Rows from block 2, named by matrix and row number. Rows with one number belong to one channel. Each number is 128 + 32 x the weight over the matrix's rms, rounded and kept within 0 to 255. All counts start at 0. Numbers have three digits each.
# convs0: first width-5 conv (model.blocks.2.convs.0.weight, 192x128x5), inputs 26-51, a 5 kernel for each
# convs1: second width-5 conv (model.blocks.2.convs.1.weight, 192x192x5, transposed), outputs 28-55, a 5 kernel for each
convs0.129:091146136087158133107078087119155157187116109112124117145140110071133110124178158159090156063145212122114139211147101128124145121165130154100127128165072086084156126120072130189039137104075152155147072101087123116133165181153137118139167095159154062101088097117016165191131145185163133173107117185160092138136121171125128152144108167129089138078127165162145079108087082158135143144144146074
convs0.130:123168150136109121130134107132152155124154131135217142163163167150161166080122095105106105169141105145084125080081120135109105156126134125137238136145113079122139128150164134137154110112107131108118083124108138178115151139132160171152176164125197174167131188103089120101122107143100094123094109132166147081133147152161157121123130143072097114152084160077130161152117115124159112125165108076
convs0.131:146110119146174124129109166162114112193152118128084152107115131076047138135077123121150178127096116130161158177087117076124095143099122227208164099154144132080171117108255173068124114115144160118125185144154145134145113116204081142116085073136067112076175159125097151128142100152149112138159157146072100102116124137162117138086142072119171193118122125197148152149179104119125126104078162151
convs0.132:137160117122136128202183080104154124153066160137127153216182160131096068097115170200173102134128125107127110085064062139123138105109098091144140106099127114114124117135156138132132146089180153138131135092104151120167147174102101141160120096137153148071115150159110102090192149092112156109126151177090109087107104081036114107098153119132136069106131084067166139165145129143109145124111141131
convs0.133:199092123083068092155188146179126123114081124126106143141133150146086124133110156106083180151110091083098169156095142061168105138129101140136111064161122119140110123131135076148128198131114105066127172094120175135145120141105122131168097123105168130102141117120140130100146140164127133121141176148077121167101077092079073133146106131133133054135119120148041078113166117196156097096175153182
convs0.134:171114060126106077136141183141127149128152111080106153157139153083115137171105148085121138109164094162139086118125079180113089121084094115091160151105138156150178174113197128116123117098087164119118158184148159151165117155152091150162143138156129173119163092160162123143151157137142089164136119106118091117148154130138108106137142114110183101122143145087100143150135111107167190130107131113
convs0.135:141215158148130127088104132113175090111134141110164153135104125100161091134116148136146126107104186097142152157121093100087075108151151128084097205141102072108142148140124099105185193129112129132153108146053108115086142209118161138133175140137103097065150098156129068155091200071100143138103111145097132151153142078105116047145185086093168120139118150039115175150111039098151133096138070080
convs0.136:075091123105114155145160160113117121159098125118072158137127117151111139128129139147098151157133118114200159151098097103117127122113089106161119179138142133098126112151164100129110161094075117144112158156146101092123071138107089139120109099142117175160102137131126106143134127106110128078103090082066138155139125116144164116119107102163141136096130133079132151119102126123130107106141146142
convs0.137:127153185185065153176151121143075111186151097200079009067131128138100120115155161074156135128122150088112142131132128087102076125140122139167125118100104150115100170174067108147128175134128156106116135147114127135152175088111120171096071116141160114178116051138119123141170126108119158117133161151133124168166186154175100095064142119184121031167144210097120099173203103136096151134116104116
convs0.138:171190121088173115144136149106087160167083089100161143126134177126131133120111125105095047147127127133167122119195124114104133109142110120086114135104122108142091050118108133107166126094060139114128155176126065119115124103135146159134172108142122113084100193119076159121099142130142116129120113141148146147161115131092106122142149072118126126165116143149150101105076149135098091135107156123
convs0.139:129147142071167137158091158125173145129097071105133183109092110097148135121130162122085091134147192065155117116143085141165152114101117029155160123142146083131125204167117113120149107117084138171152034113101140170091120154101182188104096103133097123084140142184079070133148129118145089160132159157133091091134075126166160140091092126070091174119123097153127142160098153182106118169152132106
convs0.140:112075086097115081115136059107139066063108167065140163098096124112177164155159173111129131108155173144150123136143210132174118129116132089073125161149123119156157123130141066096115124129098133121150150148078100176088199171147108091155124135136207165102100143059199174113170202096156138121157189129132155096067115177093112151161140143132029129110191103089127090081170143075120158121173101090
convs0.141:158096146118124078131136095137179145108102165090073091165062123108164129134095104144129120137104169103080119135192115085087117078143111201096155123182174151094108119120146083116136133146087089073146132171079129127166158120103158142163122201102160111121116109140115090124158108117143143103099124144146131085134131132114140130117105126177154071157109217128119139124173073091130132109143128121
convs0.142:119110148126131135108149100090125144138100085128179110066095127148153151103128115061105143158135154108121118127125160186188178134109073103127158160133128094128138134118090086156103065146064141174162129130139133121089140184129102154136108121124195121101120132191160153127135148081169156087112141183145082108118088095120109089111125152131091150107141129129106100096147149133114073163152119084
convs0.143:138130150134099187130148161099099123081118117145178146119112125152090165159114138160149166202095069142136136159174112131043081133106128095095175087146115108089103164153147095092126136126098078171167097154097114141072093163184122158187130133149146074084109098059166151186162112096141158073134138131145087076090106103151102128146156094085148133085089131121072114140141130151186179131118104125
convs0.144:148063145151119125134102133142138089081130069112169157096135104055108126156122091085118138106131100113117123137160169103148133167152138171111121136167133173143123137134111128145179103126120162090124137088070141104158131111096130146147117150173134144126136113142136148145087142148110133108120145084117111117110096131081115133144142109063134124174144106103090142103167075073081138148123117129
convs0.145:169170115119191111128125136183152189163162127109145131069116081162227196163185138101108128077152176112053108118128157095096086098185183085129050058122121165207140076130159181156129127117103118097120109123059173087109126110109153178172087102114143096087127139102121176093126136185106083110097134115132108110178135075181140156188090131185186123147119058154139120101056101157139090080084069154
convs0.146:061141139138123132075150149093158105147156081090107153102174109108149086152137094143124190142106114126156150116134064177163136096105111087141063179133144126153122107117111101139167112165128139130165124135111119177099113152126132097088139136070102125181139124158124149138114119078135142153159136119121128083071124143097100183110120193105110105174148150150200110108133113126115133083069182112
convs0.147:150139158086131175112156074139113137138113134113114153136152097080082162121104181114135146157091091133128108108074158157152126140095110167153079127131096083124148156108164155180106185190132106150160126054155123161099139114082122129164134130158230224138055116167134180075169152089128106152156141113105109139126168181113180187136053131177097138179116120151109163144157100084133141160119150054
convs0.148:127121126090157171091113127162143124179140154147114096153176137104133094149143106147112120119147138158116118143105113080068132136106110148125099144152125189180115113116123118099157139144120122180143120150156135061148146129136120126139160135146106133132092159084214110121103092136120169143148126165118103075121089144094095110127112080111147083151155099158108146092130113126086165178111151191
convs0.149:158125099162135137135077166115187128061184139183087096135087110167120162148050104169085118155140087111130105085121119098122115136175126077138134046146128135142089161069180128142159138057164108106137146110117103128131153172113100137158128129147097143121164096108164065169104148149127107058091152143150126064141097113126177137103122198070085125138108137142072088083135132063152106128107108133
convs0.150:140090158150092158114113101069091148079151112111135080097104128184127176149201106091076132157122111103164138073078119153142104129144119167131174052092078129134184121134119112124108138152165123132095075115138129128149109104125121137138104111133175127130132111130055058158139130081117126123239167128108118127213108121176115109090109138137129149125136107164161112107069183132160146114057094161
convs0.151:125139129102110137164147098126089183135123151127118183199094122155166111083189113125118113106139100143182127100187179079113116106145132128055125216162081075153172120130070215075148107056140115083121192105075144083101209159070133093160105142178089109171140156153057177123085144248126109060080100110151150129144112111120086151177138150154152083115145129149099093150114098073066163106081113110
convs0.152:142138151162114151093146135098174112139094080183101112170157128134103105104117120106092133139147168141145102148130155109117140143144154101128145156138074101084095118158141197095107148144111090100101101118110168155095099150128151159153128155140125140130094098101164091166082116145139077130099094130155082136131116121134126140145132078097169140147146105134149137140126106122159154088102129134
convs0.153:083075190224164136086086142152176107127098105089117162134131134095168109107149152150162140114120123130124122111073122086140109138142180149088067146103078159154075139110164112113133114153189198097173136107101143134150169169082109079136087130143072130150159121124077090181102152098138127115155104120155142110109189190144190114115149125149098146137135130135114147165118116132134128120147109083
convs0.154:139064125102067124106094144146082151100167108129144139133119175107106119117183188125117118151152139126127121096091153240109116105089082127060160082178173128140116138164093124126164113093116176125073126183115145092097104150141137182115112104137163094105186100087071131082156129126173101175168123131096163169130105128149152165182129108116166120109084137207159155134083164133154106134140069126
convs0.155:136109156148115126105140120112176177171156101090120174150134090133174054138102110130135123162160079130142111099149129179117124120108108126142198141155103112129152118114125164094124134235154100095196115126072148146103154116127167075111143150129116148107105147167096075113146139141119112153125133127164113151156099172194200155122153188131098127128144122165111103140074108149110138089109154134
convs0.156:124105131181148100080060137165133137087123103102124140080126119141176175085152122121159133110158188072113101038126172107155226167169114128100077210120165120160167139108094112113118129099167139093084126105127122132118133130088142123088075117089098139131090165097159121122131118114113139153081082086121108116100145175105127150117085148146134113128048152156106114155157220078143167071112135171
convs0.157:130164132109179157113173128155146147093140104127106146102127101134115145116130095108212126115143121200137193206134083139103111078083094146112130071126099153158124099173173134149105145058056129129143129092137102129129162146065098110127161089092169139153117114100129136115101134160131155093130089114139068107088111100157053097119084101109097152158142150099090124125171183172174168134174105134
convs0.158:193136115141138165147074182123124120133144163137159142108129129101209082131149065079138123152129159190157137095144084100084086086142124096107132150131139150163122085077090178108141136140087202187092174106118122130139136093163123163066154152133148138125135087092181105105163137092160103135144135105095142114142121137155190166108132093196176112136107151099149119107245056095087210174110081137
convs0.159:147106165191102151114109140192148116112097169146100094133143158159123124096109103113077141152145182157083159152087136126163135137168168126100100145172137121120114099108073108068122118123186150112096129114085109110119143171167079108060122170139125139108155103112108101104135095094100118136122116130138155088106122138082126164104110138180143124123180163187113148122154209171123186121115097158
convs0.160:115187143106157099156132139075081111136133111146077170130106165109154144115126154158137088081082200152050108106083196109149132096116106135079025144179159086138121146151091129139126146116095145152154125165081121089045135145110147070066144155126131169119141129173143093134183194145143052114168094131154089091171106123139153132183187153098129142123141162179139127149255132119158123115138136175
convs0.161:082150166114166140101108134106104107081154044213081119117163181086079110157059159193110136118142100132125171123134147105113100117181107111128103164093154121104115134181082099121121163227152151104091117055084105098083099098109070125144048103114099140119152168150194146139133092112132162154154135148152116148143209175125105167107084125104117129122148121113151171140112100105132089150132129129
convs0.162:135122148155122149107140116137186090137143132179135142106117171144136146128123127137064129137055145129147124165125116138075080090141096101139139117122122119115111131138172117131177174111111166092110132162152112084133098113103155099165141137151189132124155166134138150174128114141134140072115131142142177174117192098106131104090100121084160148056106120130143145102153154124151131107171072124
convs0.163:123143127119120160117178122180134134122112115104161105101143165168200117140067056126182129147153134101161148129126129132099125116143143155103122112146130163163087134104151105150124132124115107105159150156117118126143119095136150159150137122116092126127125113154131149075186149153115109111145135138129164141157155047130135109061078106162141145130121085083107102182134149136120167097108131137
convs0.164:129167162112122111132110083132128186175176153132114147097111109142136075142144093110107155100157133161129127117125092087121107144157113119106133158147081114111165177134124155133126126173123075145167155126088158129169168112055103093113108102132067130094100136185155116123113125194093126172157096123132090136153175147111080137134079085143112169085144108113075124119128116110147153118106097139
convs0.165:094138180196112115158163162070172090100162155156129096155094109196133115103105102193038127162176059136114093100151116113118124181128104185079130124113116173126206127109129099164176098101139132145055065152150133185102146116141082219131123128128126093152111111103135112128121079075128093186123131130105176122068117124122104097115123130113077150147126092175096154163078104119117128119055231145
convs0.166:188156095128098108154109117093123145141122130155155171143157126155161108108114130126133120155141094166110124142088082094083099098138115118211127106118092124165185113117100141146128145102099127166186119110125123111097116143128106169121116045104114170119109129172192148135110149163157149168118048083098105110142089139108122120163131168121138146101107093113160152103065113135117093095166166132
convs0.167:112164096141145159125163133117065079132078164126076147139123165190083091112120058115142138185107106112131161074114139136155111137134162096153144131177108166154112125125128164176149174130061125144090159155128111156128081103141185148134147140091111181109103150110197068107173171122116127123097109122150177110104100128140062138155101112051142166153164143191115128160076140107152155183088093137
convs0.168:056087111130151178085131129091156112135118132135112101139128140137118173118127074172132117185016234105073089148153087158118146113126150103162153161116158166091148187178235068130102152234016168108137140134129144142116103193129054174104152142186127104168109118126105126094115102141138123099136107135112160091128124120148120077161129106138050163104183082224140118126108125151096126113166176093
convs0.169:128116092194088139146166141156139153114098159135093147145150069146154164151172181079155135111163172159078208128107121121130142167130155176106065133100185153064090143138152075117143120065181086153075090085120131064085109147129082154185179162138114094085131102109082178136160159189118120118141126093132131112153140116114143121114143147164161051179101136140121165152130152123103190115161096120
convs0.170:067182133173187168148186169116154114199103138172137130056120157178140152144162139113173122119120088144123127137087138177133155137113124108150157140141086094150169151158170120177130093169073059175119107121106118127099120160135107163164159143150118072140143167082150136104124135119080124110135132136133169115133107089138084138122135102141155106131075135132134142090099089114199143113091138152
convs0.171:094185137158162114134133149130163125147134177122091146159166195128147114073156152128075105078124159160172136200119086103122112166139157131115163150089133155180069133096169168130116097153100051131118158154090093122177116167093117102133159148114031066068140120131176112096156141130145139091129140128131102088133121136112117130135144100196098107109134242088111130200103113108170108128168103160
convs0.172:148122162092176161119120072074097157145098115149121138100099119157153080130174120059155098076109155131131130077133125088139145138141094079191191197112061155124092092142135144116122094123108125109140108134111132184180168109090160184126145106109092142148122082067123148144176188126154076139062107119077138137134150067137099094077115112173109104158094119173148133096062103119094156168112085128
convs0.173:151145116109119111066092124129161169115130116073057119126194094105127111125079084162167130140129180142101157111099152125200145086086122162104067071155134163116138134074192123220157120119134116110157110130142131116124142097060130149128156149079110139096144107108133165162207222137128078161176158115130082052094078075160110099205117123158104143158077100135141177146150109145134048054147162128
convs0.174:128068185143135157173138111102138160168116136181160104147074171074047100095126093173077114168086188100154121157113125140102131166155141158159081115124148126095129146135030138116123136176119153114126130117125084165103140144112116185080154144109089172141161139158119149098140105139100109123136159152121102116133123121164120079101078125160156141146120209152167121158174156109087143079209186155
convs0.175:120120158080177136081149181150155133120101099191138131119148151148120167143165100105182108135094135159181109072115093133082081059091101161149132085103123124124035085108111114114136137131148150066152110142137133106131195158136160116113119085154193207139098116162103167162162141120115075094129141142129206154128120183118103144143104135117128148159111141116124117123147112104162152123154120136
convs0.176:119119115126072131144139143134140139119129113129116163163132112129121083166186161181128112102087098102136115139111122177151134109099068090144118153149072089171101069164064109072099134111114108125151099140182134116089179090127137163149151117117136157097126092109130102118151138087182113145138153125145129154136119153184114112144109151121085097187103144142138096139104158113201114168092116116
convs0.177:121134172111135173154155195073122113222161143164149075158141064118189096159122126176140115136154194137127187152091120112132125134132128091159160167107136186155091120115134167132109109096096181145153188172093152121094173138153106076125124112151126114123155132111097092118126079138150121089088155113141093086124139065174165178122107134111203137170092100122099132073067101159187105164122157129
convs0.178:083081086143161187131126140114141113092132169059143110091146129125078154138132078116087058103121181168175154129155113066171126154101128121152147166133128158076138128135132075111158103112112117107125092172156163168153184110140054116215129116046160136171156058179142109144125128104131182126067137140113118118120177128128094146116065105100167120062177152198104159119076103199109101151121154119
convs1.129:142163087161152096075091129097081185142176125133104085183082141207115112129108139173182133106065023182138183136130143117105192181148097114095177187137153133164124083138160150034111125094143079077103141141149063151174103085143140088127133096146110064125209141127123053046182123170082227105140173116180142153119202154141179151124163181163151118198111065126083096108122091169197162157108083146119162162163077126078153179132
convs1.130:134120098051140113137139125146150122129120138100182150073095130116114115076173131093142121139148103093092137090153122096107106149115131186091099127136139066075064120165154121119172172124084070111097073135117062095168111166187108109097091113143171133151085152152089122144116106126155144176172144157113132123063097070054089161186106129131102112160112129140154182155106125110104150090066131152125166161120066049128165174153
convs1.131:051152178105174116086085095073100098132151120109173113124121101110106150130122120136136106158168085084135128129033130189192131157115143104131106159157113119116107118110107127110136097138182160180138094162187134143133034069139134115132060135088154106122126070127140128155082108110138137119150126139113129175102054109145170146116145100128114112157182130117110124137156113128122122195155124123093069149143144142125168046112
convs1.132:084139109122175160101126122164132132097076132083116107126118099143104111192099127132163176126126125210150143186154189136133163136139177126091083143185129169134167151110094125155133102146202165143169123106137128120115138148146064080126107112131142142146146001182165155099127173129147096100111146131105069140117111165157152102125093104081116138113117081149130096146127171153124103187108075139143138110065115154118129112114
convs1.133:191157151113045141092074138106082087112110125104167069145127084179192081111153142117043049077133159133141070126089166162094106141168134135145100134178136117168124125087149088121118103157139122053108085116109163164147155096095143136147176176156096130094121104107202157160154062084159138094140111141103111181156088051050165155166112148149076087117183119124194180168166143107111072122200137109137104079043129164115128117145
convs1.134:136138141089081161130103124145159183146134170132125170103115117121155118139143138105155122163134111126110161077094126129147127171117133068093155110130157097107119066118108149113126099212192138120124159170121121153118162181091104227153136141075138125148165152177136103152136077095096107052091143176152106147167130106118158184144077113175171112132135168116071069119097113105127072163119068155147134160111137115163122139130
convs1.135:134153104082115135115137104108111115118109146153098078193152147115124162112104144097093130103164193208125086086101110167151141135055120154113104134063126115096101130133121187105133173162112153101111166160128163140154093110183199143114053090092148135164164120150121100165116127101163154091141139116112105092137089061138134109125174124107086158159165153097144114152176149130079046156145090141181146151110152197068090076090
convs1.136:128099170164164105142118121080151101042062106076057160162146143113113123131132126135092093068107158108124124151120109131121125142139123130140126107114119128171140143161131139201164127149185128095122066128092165123170115113095162138164136101190149138129134129172105104096108122103135133118112140117129154142158101153102102105120084119145102087105135102140131163161161186164166121168147121143119082116165130123175159115102
convs1.137:108057123168161124120175103094126079177169178130138134181164206067138176139124089121093182136133145122139119111149079134070146118177110115148134113048106138142109137121126199168122114110133122139107119142139180133126157084174148146186121111105114112094150155105086137140106163150129123191112108085165140106134118138152092124110170099165128094103199165094113081103103136139158076106102121158112083112121121160137106111185
convs1.138:064119150187155137145185127109113141169106061146143132147126092099135143093138108124123120157118133184168082113102128106120146109087105074075089161094157150173174101059087133123105109126158140190157119120122166111099150151114152098113106147117093138099100143157143120151147165138208110124141113172165131108159119084201152148111099207136148112100176127179163138100146159144119124158119143113096118136088110131158142087166
convs1.139:078159142166114077118170095153093082135129115163225158093099164102122151097062145155143136080165190135118222132105112052146111140195134151134130126162109140167128158148115170117146064104102129123129129103202081093043115158147159143077126156130166148116142146144129080147122090119124088119170142156176143177130188147106129183154168175095148165143045089024151118078090159119150183137131128172143150149075093076133165168124
convs1.140:173168057066146142080091150077107133126089083179127113125137150138076116085150136115097078088146179132122132207059114170152150108124124122174193076075146120226170177148152136108143101148139168116095180129118112148130109140134078074117125111145126116122133168174191124123090113112102093137091074156162097156138121171164121095148162124131127125181131115119104120101083083148113063085132197142150086186194168106157100111116
convs1.141:135128115171152146140201110121135105114088107119163092153110099111109087063116087128162137155161097129158097153118101165116222149051176114101130123126150172138150107144175133178095118101085141082175161095122157135178137132209118074152144182095134127146170143129168121134125125119113128126137131156141065184126061115132196101109115100063126141114109046151179093151124139083106073120185154132153099098153123113093105129117
convs1.142:149104097119140148128116154190145174146130168089136150131093154134159142100121120067053157091129166181102111115156144175138128149173104153132130122090150169160057076167126155122108119116091142119107125103180141067123118090189114078127158146128127144143104132117167142138137102141193094141151105118124154102122160105111120159100088098150083067060098112106129167156103098070097156188119127091132136138099151180085114218128
convs1.143:073125205144141109147132138071114131098105103162072125100137148101144130083096109180166106150096115119144137158134096164170130117153167091145146113126114145073121163113108163171194097138161113110127130129130183140170143140096112141146174164118131091076138165066103140124126141147151092061105141169124084148125092123152166107097077109110112145106130145141134141157205102114123150113130178145140127129141120095138142064155
convs1.144:154114151114116088118150090097100126137148140102128131139139034091092162129097130145138150190169180150111171119136142116145139101137118110146105115078092102113108092109105147123121150203129154120040062157117198085082141110150186147116074077107110106125153139125102153152104100131089121067085111131117174136128132128131119107133165144115111113079127110137092081137125144144153168105119119107107070112164196102112097115203
convs1.145:122120098109185128098117142090128111150147107190083128138165223174159096163158070129109174154147091113136118127166138149125172159151112092119148145090135155080107165097097119108139151120158120064129093124146149112132130143149118128134119139134143100122129137166138099090113065138108079188182111132127111172101075130154077126140159129132137143160138179122182158129111099156149155109149172079130064099097127156121107156149
convs1.146:160216134124141134096094133147133161155105076148116090086110105187167117137118145084106167165100133148196113100055102142104164146092156139133133191095080122168158135113115136193160101104129189153168169122151136092096106121086131128138166107143102079062166118115075135141129153175133127151118109177121175157102120152194105149120072150160156151138159111124132133122114088083037093080107145141102087096129171186169076139121
convs1.147:199125160141099126143122038167119123133147134108103141185116106181174078125092105122138153145104123050091069130173111115124135137071123117081066124188093104104129162123130119178136096151164128118154067160125113090132154163153147147137146166098033104137180142116126134156106153141095136108150147170157165154126129126059168146117161168137180111135153144150174168115154144166125215148098133126113105116072138154127078154075
convs1.148:144187130117126154090134157109080089170187127148135139114114182083112097072127141143122151165147146107124166150125121152138079122144130159142135128107092153111103148165136132150077163160120164138047108131131099131118138156162119129081138156098122133133112134139104135107111129166148159177102147116112153105141128055147153159187065167133161154122110074138159114096097126094096143126130111140088132094125152104158115136119
convs1.149:071136197098109182086078062150087151140091062190124154102152118125106110101154168116204119112191143066189138062118125152107137109141085141094204108127131090107155154129107153097112134069145188119090165148152157137146103086150108115121105110181132106102153110123130119079130117110116173130157158171124072115132152131156157105124178131085083110145157095151147083130122113113124136093118200122098188117174108129143140087110
convs1.150:134112159110127163075147128122044163255159045108078143164163100120128137132133087043075106154202165129132115096115137113192146123123127126094119119103121173063122186106150181182110143169154058093128085119178129119183180121089159112158233173113144197118040150084077150114080103061078103134143161145060149152123094190137169130114050178204088085105066119096178140120181126173146143080036139104117139115122153119119149089143
convs1.151:117120143153164011076189136129091112121087100119158048134105102160135149167167131117097152147094120164073096083173156130134151158104080182169129121103101179056146054152151100162148180115176151156063147154151145129088137139125120097103123146129113115128129200157100118133131128111113133115162128082106162177127140157133129134123087147131151149110151112147160118124162129124155093154159123082111164177119123112153158167074
convs1.152:122127130112154155113141142168123148121120123118137129108109116141137106088101131161110132138154136155159124099106131097125127145141113087115131148191149134098103132155116121146105117160117117129181138106088154140114116136153126146114139119160143194161149099107089149124072145111105115156103128104100214138125124108127165131123144045141134129109056146144132117173131117167141137156142101202129108104143087096088132125107
convs1.153:129100145184152067156123133111132086133132135140114191191136101094129086126114062180139109193038101111144105087116137125167072111092092115115135101092164166149135121115102132157130099127200116181131165143079081107050109118145143120180105138151121104137147163100173143137122119089098098081139154126104125134116068071138133105116124151124121094118126108115225156131113121080139175147209178149146167153076155136063142135082
convs1.154:193102130104088148136148134158133163142054140112206128127123099165128181138198101118174176130071186062153184096146097103131145133113116140063121112123115140122150145136139156132139144106107208153182134086129105195106158088117089066202147136139106141118119095117198145151155114139147149138142168170144117135155149090074062090104143177150112043173082158142102148093041153194109159150124094138101083168139100134112125072137
convs1.155:071118161196191088131122188197105131187126148084117115126114105096133089185136093107128131187155171155177106147197132120097069115151065134182150144137133092141153170135140136143154103107103107169154130139129106186125192152145121209064135126128178120083144166121103159117111123133141100142132171140078123080179112191164166162092128146129179128122194122072134149153152133084160157071116119125086120108128115137100131139128
convs1.156:110159163147054123136139073105142131117064112153097151118160169118071117107113127192122088155153113174107151097149139156146109129083113130078173126126157115131086121142107132150110125121169175169130169123159171086134169145133186128092164153113079126177172093183116188145090169218215109104091086147133144193126168109154108106151249099124096090141137089121114118110088132109131183172172109192090179150145090147068105107115
convs1.157:166157132099077116109104134203107106153207211143135138120204104125097160188125110118127123118135165116181153125164127100154151122155204105090138173161117087114140064169129197135161138118170166137148125031078086115131142097165139110095092121115170154135178144142138106100060077120154148158163063102111108086127133128150139111101043082164118047121123160097119051117127143152082119132058124148106112140164118090121096094174
convs1.158:102111137132129173188100073114136156130093114162142116130160159149145128121142044138108136123211096109155122078087124129127082132137118169145141136102190116117139053186121107152147118114097110195078110106118078167146108126072136143140100098173138082089135143192208103079079114108140168095110089200200080075128115177137074142127169146124091164166208123094127133149170155136145160089089195209108101141209175136171134102143
convs1.159:082117058095062165122103124156121172112112107123112118136090169166158184120126091117152135085064127125123039119163128176100155169131127070129108097152138145185136097122141098135153121142139104129162145150096068104127116125144092088090092079071109088146190155120142130127174137121162163082163140151159109178149121105103158096088127201145137072145116127095172186129132117102152167083147145131126148124120188140137095092187
convs1.160:128116130190130083150169150133153131144120092127112151127123151155146093067098134151122150136175157044066147139073131113132211119105177203191101165170138081172105078136141129123094126111102168134165138130079143055115121134129132156098102093048074179095126154139085125097191141146074153088081070120138175188187124056173160152154085124124153089070083156187112137117132137146176093112197155120091124168136143121111120132109
convs1.161:039090147130141072151146099109159107177169110131139084074138173126157165179084143120136103034127148147133147089089156094103123142167099105097098124149174128127113080174109174130153116101142136167119189185129151115107096147053142162118139148149105146136134113135086216133080128119118155108139116187135174143121110177141100084179114113079124126106139161144080091128133114136131133135135102167168220123066161059122108113101
convs1.162:134134111142130104127132159143093121103083115119154126084162156092093115075123099094119124123140123092094165102103160111167148092139118205123089109148155148099112087125096137094073130136152117138108123063078124104144129111091131133171132120140144096076094112112130114109106142133075133149151141101063121115090141175159134129106111175081128132141110158122100100117173136129137131161142076155135150173073095070173130154091
convs1.163:148088127144149127069104106074137106125124135114093132138155176131160129146131101121071110137149166139140075170115150085137103166095089154125180126137117144174090157155103113152134133127107116096071175169138084187134098122132076147071146143157155127095117079114126132132107140115110130140132134159149077124111108149123139108134157126153114092137162122129109143170156138128139138135100161127147102108101091118112089153109
convs1.164:153138153140153174185109086204134148174130110086033054143138152191167143151125142141145162120089078116094141168149089084038101087120136078155126120163156090080147136061095131095124083100179101112094122148114127156133103110146079076101112141099133139201128199098140105131142087135105102147122108166098111081124071144092065122173175079119084170135077113132102120229187136102132077108154154098120158115140127142152090111160
convs1.165:079101176120153119114063143184156137155087113115138110143076105150092089117167111156168125135069163179140113154176094126112114133181066164139091143191134063183144131140161093119133165169113123098113167145165107133103184195088125135127179152097151119131135148158139143088100129132115108141149132186148079117114151129124100132107160124118162069171183114139069109104127147132109184153127091121118136161095083148127158202101
convs1.166:155114157128150133149107113132129111114107150169109159114145081102101133123160151143150179119151134133084153110126125104153145127182109151136133153119108136185187149105098134111104086146123148188157103124115109162135121113170127111165138117120140159086059179132141049106129107142173120156153120114134065118118098110174152180102087103134148150149116157144172159125130116154141114113102112142126080141128115135132146120154
convs1.167:102093162122141150174113111123122129118107154138105118127126167124082138145133153113117108184107173141156100104141125135109141107053122155164146112159166113128150142160132122149128137116129190173173212144122173108117121121108065102121121192148105114114136173108150063173125164153108123149095150121115167109087180154079181136131137143101181113110175121138110115115154143120120164116149093096129106176146128162147144151094
convs1.168:163121195095118138132090081149109085197145131122121125156115167199141176169099144067074121106174191177159147134118161157109150146139144169167206122172111189138122164107142140113168129136090117102172148112119176136111144073184059130134113162122130112135098139109145137103145120068159113189119040166138167155137167077164108082137129131143102177104120115166166152144157102131110129111110134164125067151127188083117119125092
convs1.169:110102166151193118126139139125110094181147146145136148153098151126132066112202087119156106126137144090160161071145109148151135104103122214147146105181151120115123106144126144112137080129161181175103129188129134143142100122148099170131125128102135133098090148131157090166095113115156188070067129131141158118135159130103106151090166159151132126147087125119149124119129116137151107153098098087136105140162147103177141135110
convs1.170:132103094165133136105134141119130157111182089103157183116122120149149135099143106157173160174116098114160155131122129118135091149136125185080120183168142202087154109187160120124123126176124132114133171140110092142112173174049104129129121160136122125117107115123154117104145125093086144126135107133078208170119154105102150158134081086172116111086072137142140110136118142118092165060066089065097136155103153137168141128174
convs1.171:089136144108185145124153184135146144136136122127084147121171040118173176170098112094098129133156090118170127151128161170129141202190120076127104059108094120104100144106114166136083184158094144059085154146131115083115155164142050110143147177128121132152118092104115162068153137165098070073147135144121101110142093174147162147079141222111186104090111113068085102123127161174138159114098067131128185167139153109142167067119
convs1.172:063103127130135110123070159083142115106161143124172168101129149130151143140138181160090132116135127174149113080128079080121173120129103065104118185245107201142141095188140108146105092094143061109118177139151151048121130099135096035161138130133157125140127141135098131175089160152117102148101069135126181083091069202081121134111125159189160112121119156126168095083168143124126106156109149142148077050105170171129118109103
convs1.173:145127201119082129136141164154099163139159154138137127129108133107109136119095182127112112080131150126140135136143151184119123126098123138100119132153139133014049133106090147188076137115147117131127136152071124086100130088084147141117099074144162098179070133128155102131144163156104043085085181133134104135141138157157121114173104095126145161115149099198102166150141150149190190134124172157104132163138097125131157051150
convs1.174:112120117123172105059068105110120096105131134122155108128102110094122161138138148113103135098127158132174170141112105177103117179207255138194146116158097132118179153108146097183136086135129128109113103171159086122115156135098125139114152118146101147107149175119142143193101126088138152138100155133160166126122138153222089129107160114106175154113152063136162187096127132186154148077155164135121140138149108144055114130103
convs1.175:124115152116142182145163153092105096125207129113158137155136148148141156191101121101074117193136093105123175102075149043054169169129109171132109141093131119126065130131133118104120124182167184140108126164192156129097114120033082134129113139128104118155143117104140159090126140144069102118123139127177115142132125111135135119107130159164156119117166115123120111127135144104075138117149134144059117094154098089115127141142
convs1.176:175131147090094138116161172133124122198129145123140103193157156118110060113118111160179108096131171115149117103150128222140151156176133088100112155119121118152147140171113192119122140133156158151089114138117086116113126097197085156133133097109134161089145130129137134111089143111099101082145085145024156110107134127193123148092123097168132089118146178114114134082188057139133137152114185165173116170216151185122106163178
convs1.177:084120169117136119119077148142204085166153070093124167100119144136122091145156128123090129125125148173153151094144146173141131116145107169102113118115105123195149110109143139126178101132161153135141142108090108112088086127197112105137133145099080158127176137152108097167117118093124116146097120173103126112098126127233176086147077128100106113180149097179154115148110123164119098100085066109202200176163082136159068075096
convs1.178:124130155093142135141101121103097150137212122127143123173218094193152121163152048168153127111106128125150079079117090137122064118169124103123165130176167096138144121098143106147093111133155133168119099206121140096096140126079158162161157134134127111149102122096086144173096101125055087038177126104204123106068168120110118151083148150094122183070081105096111145151145130121127155133102153114125177057152128137141125219120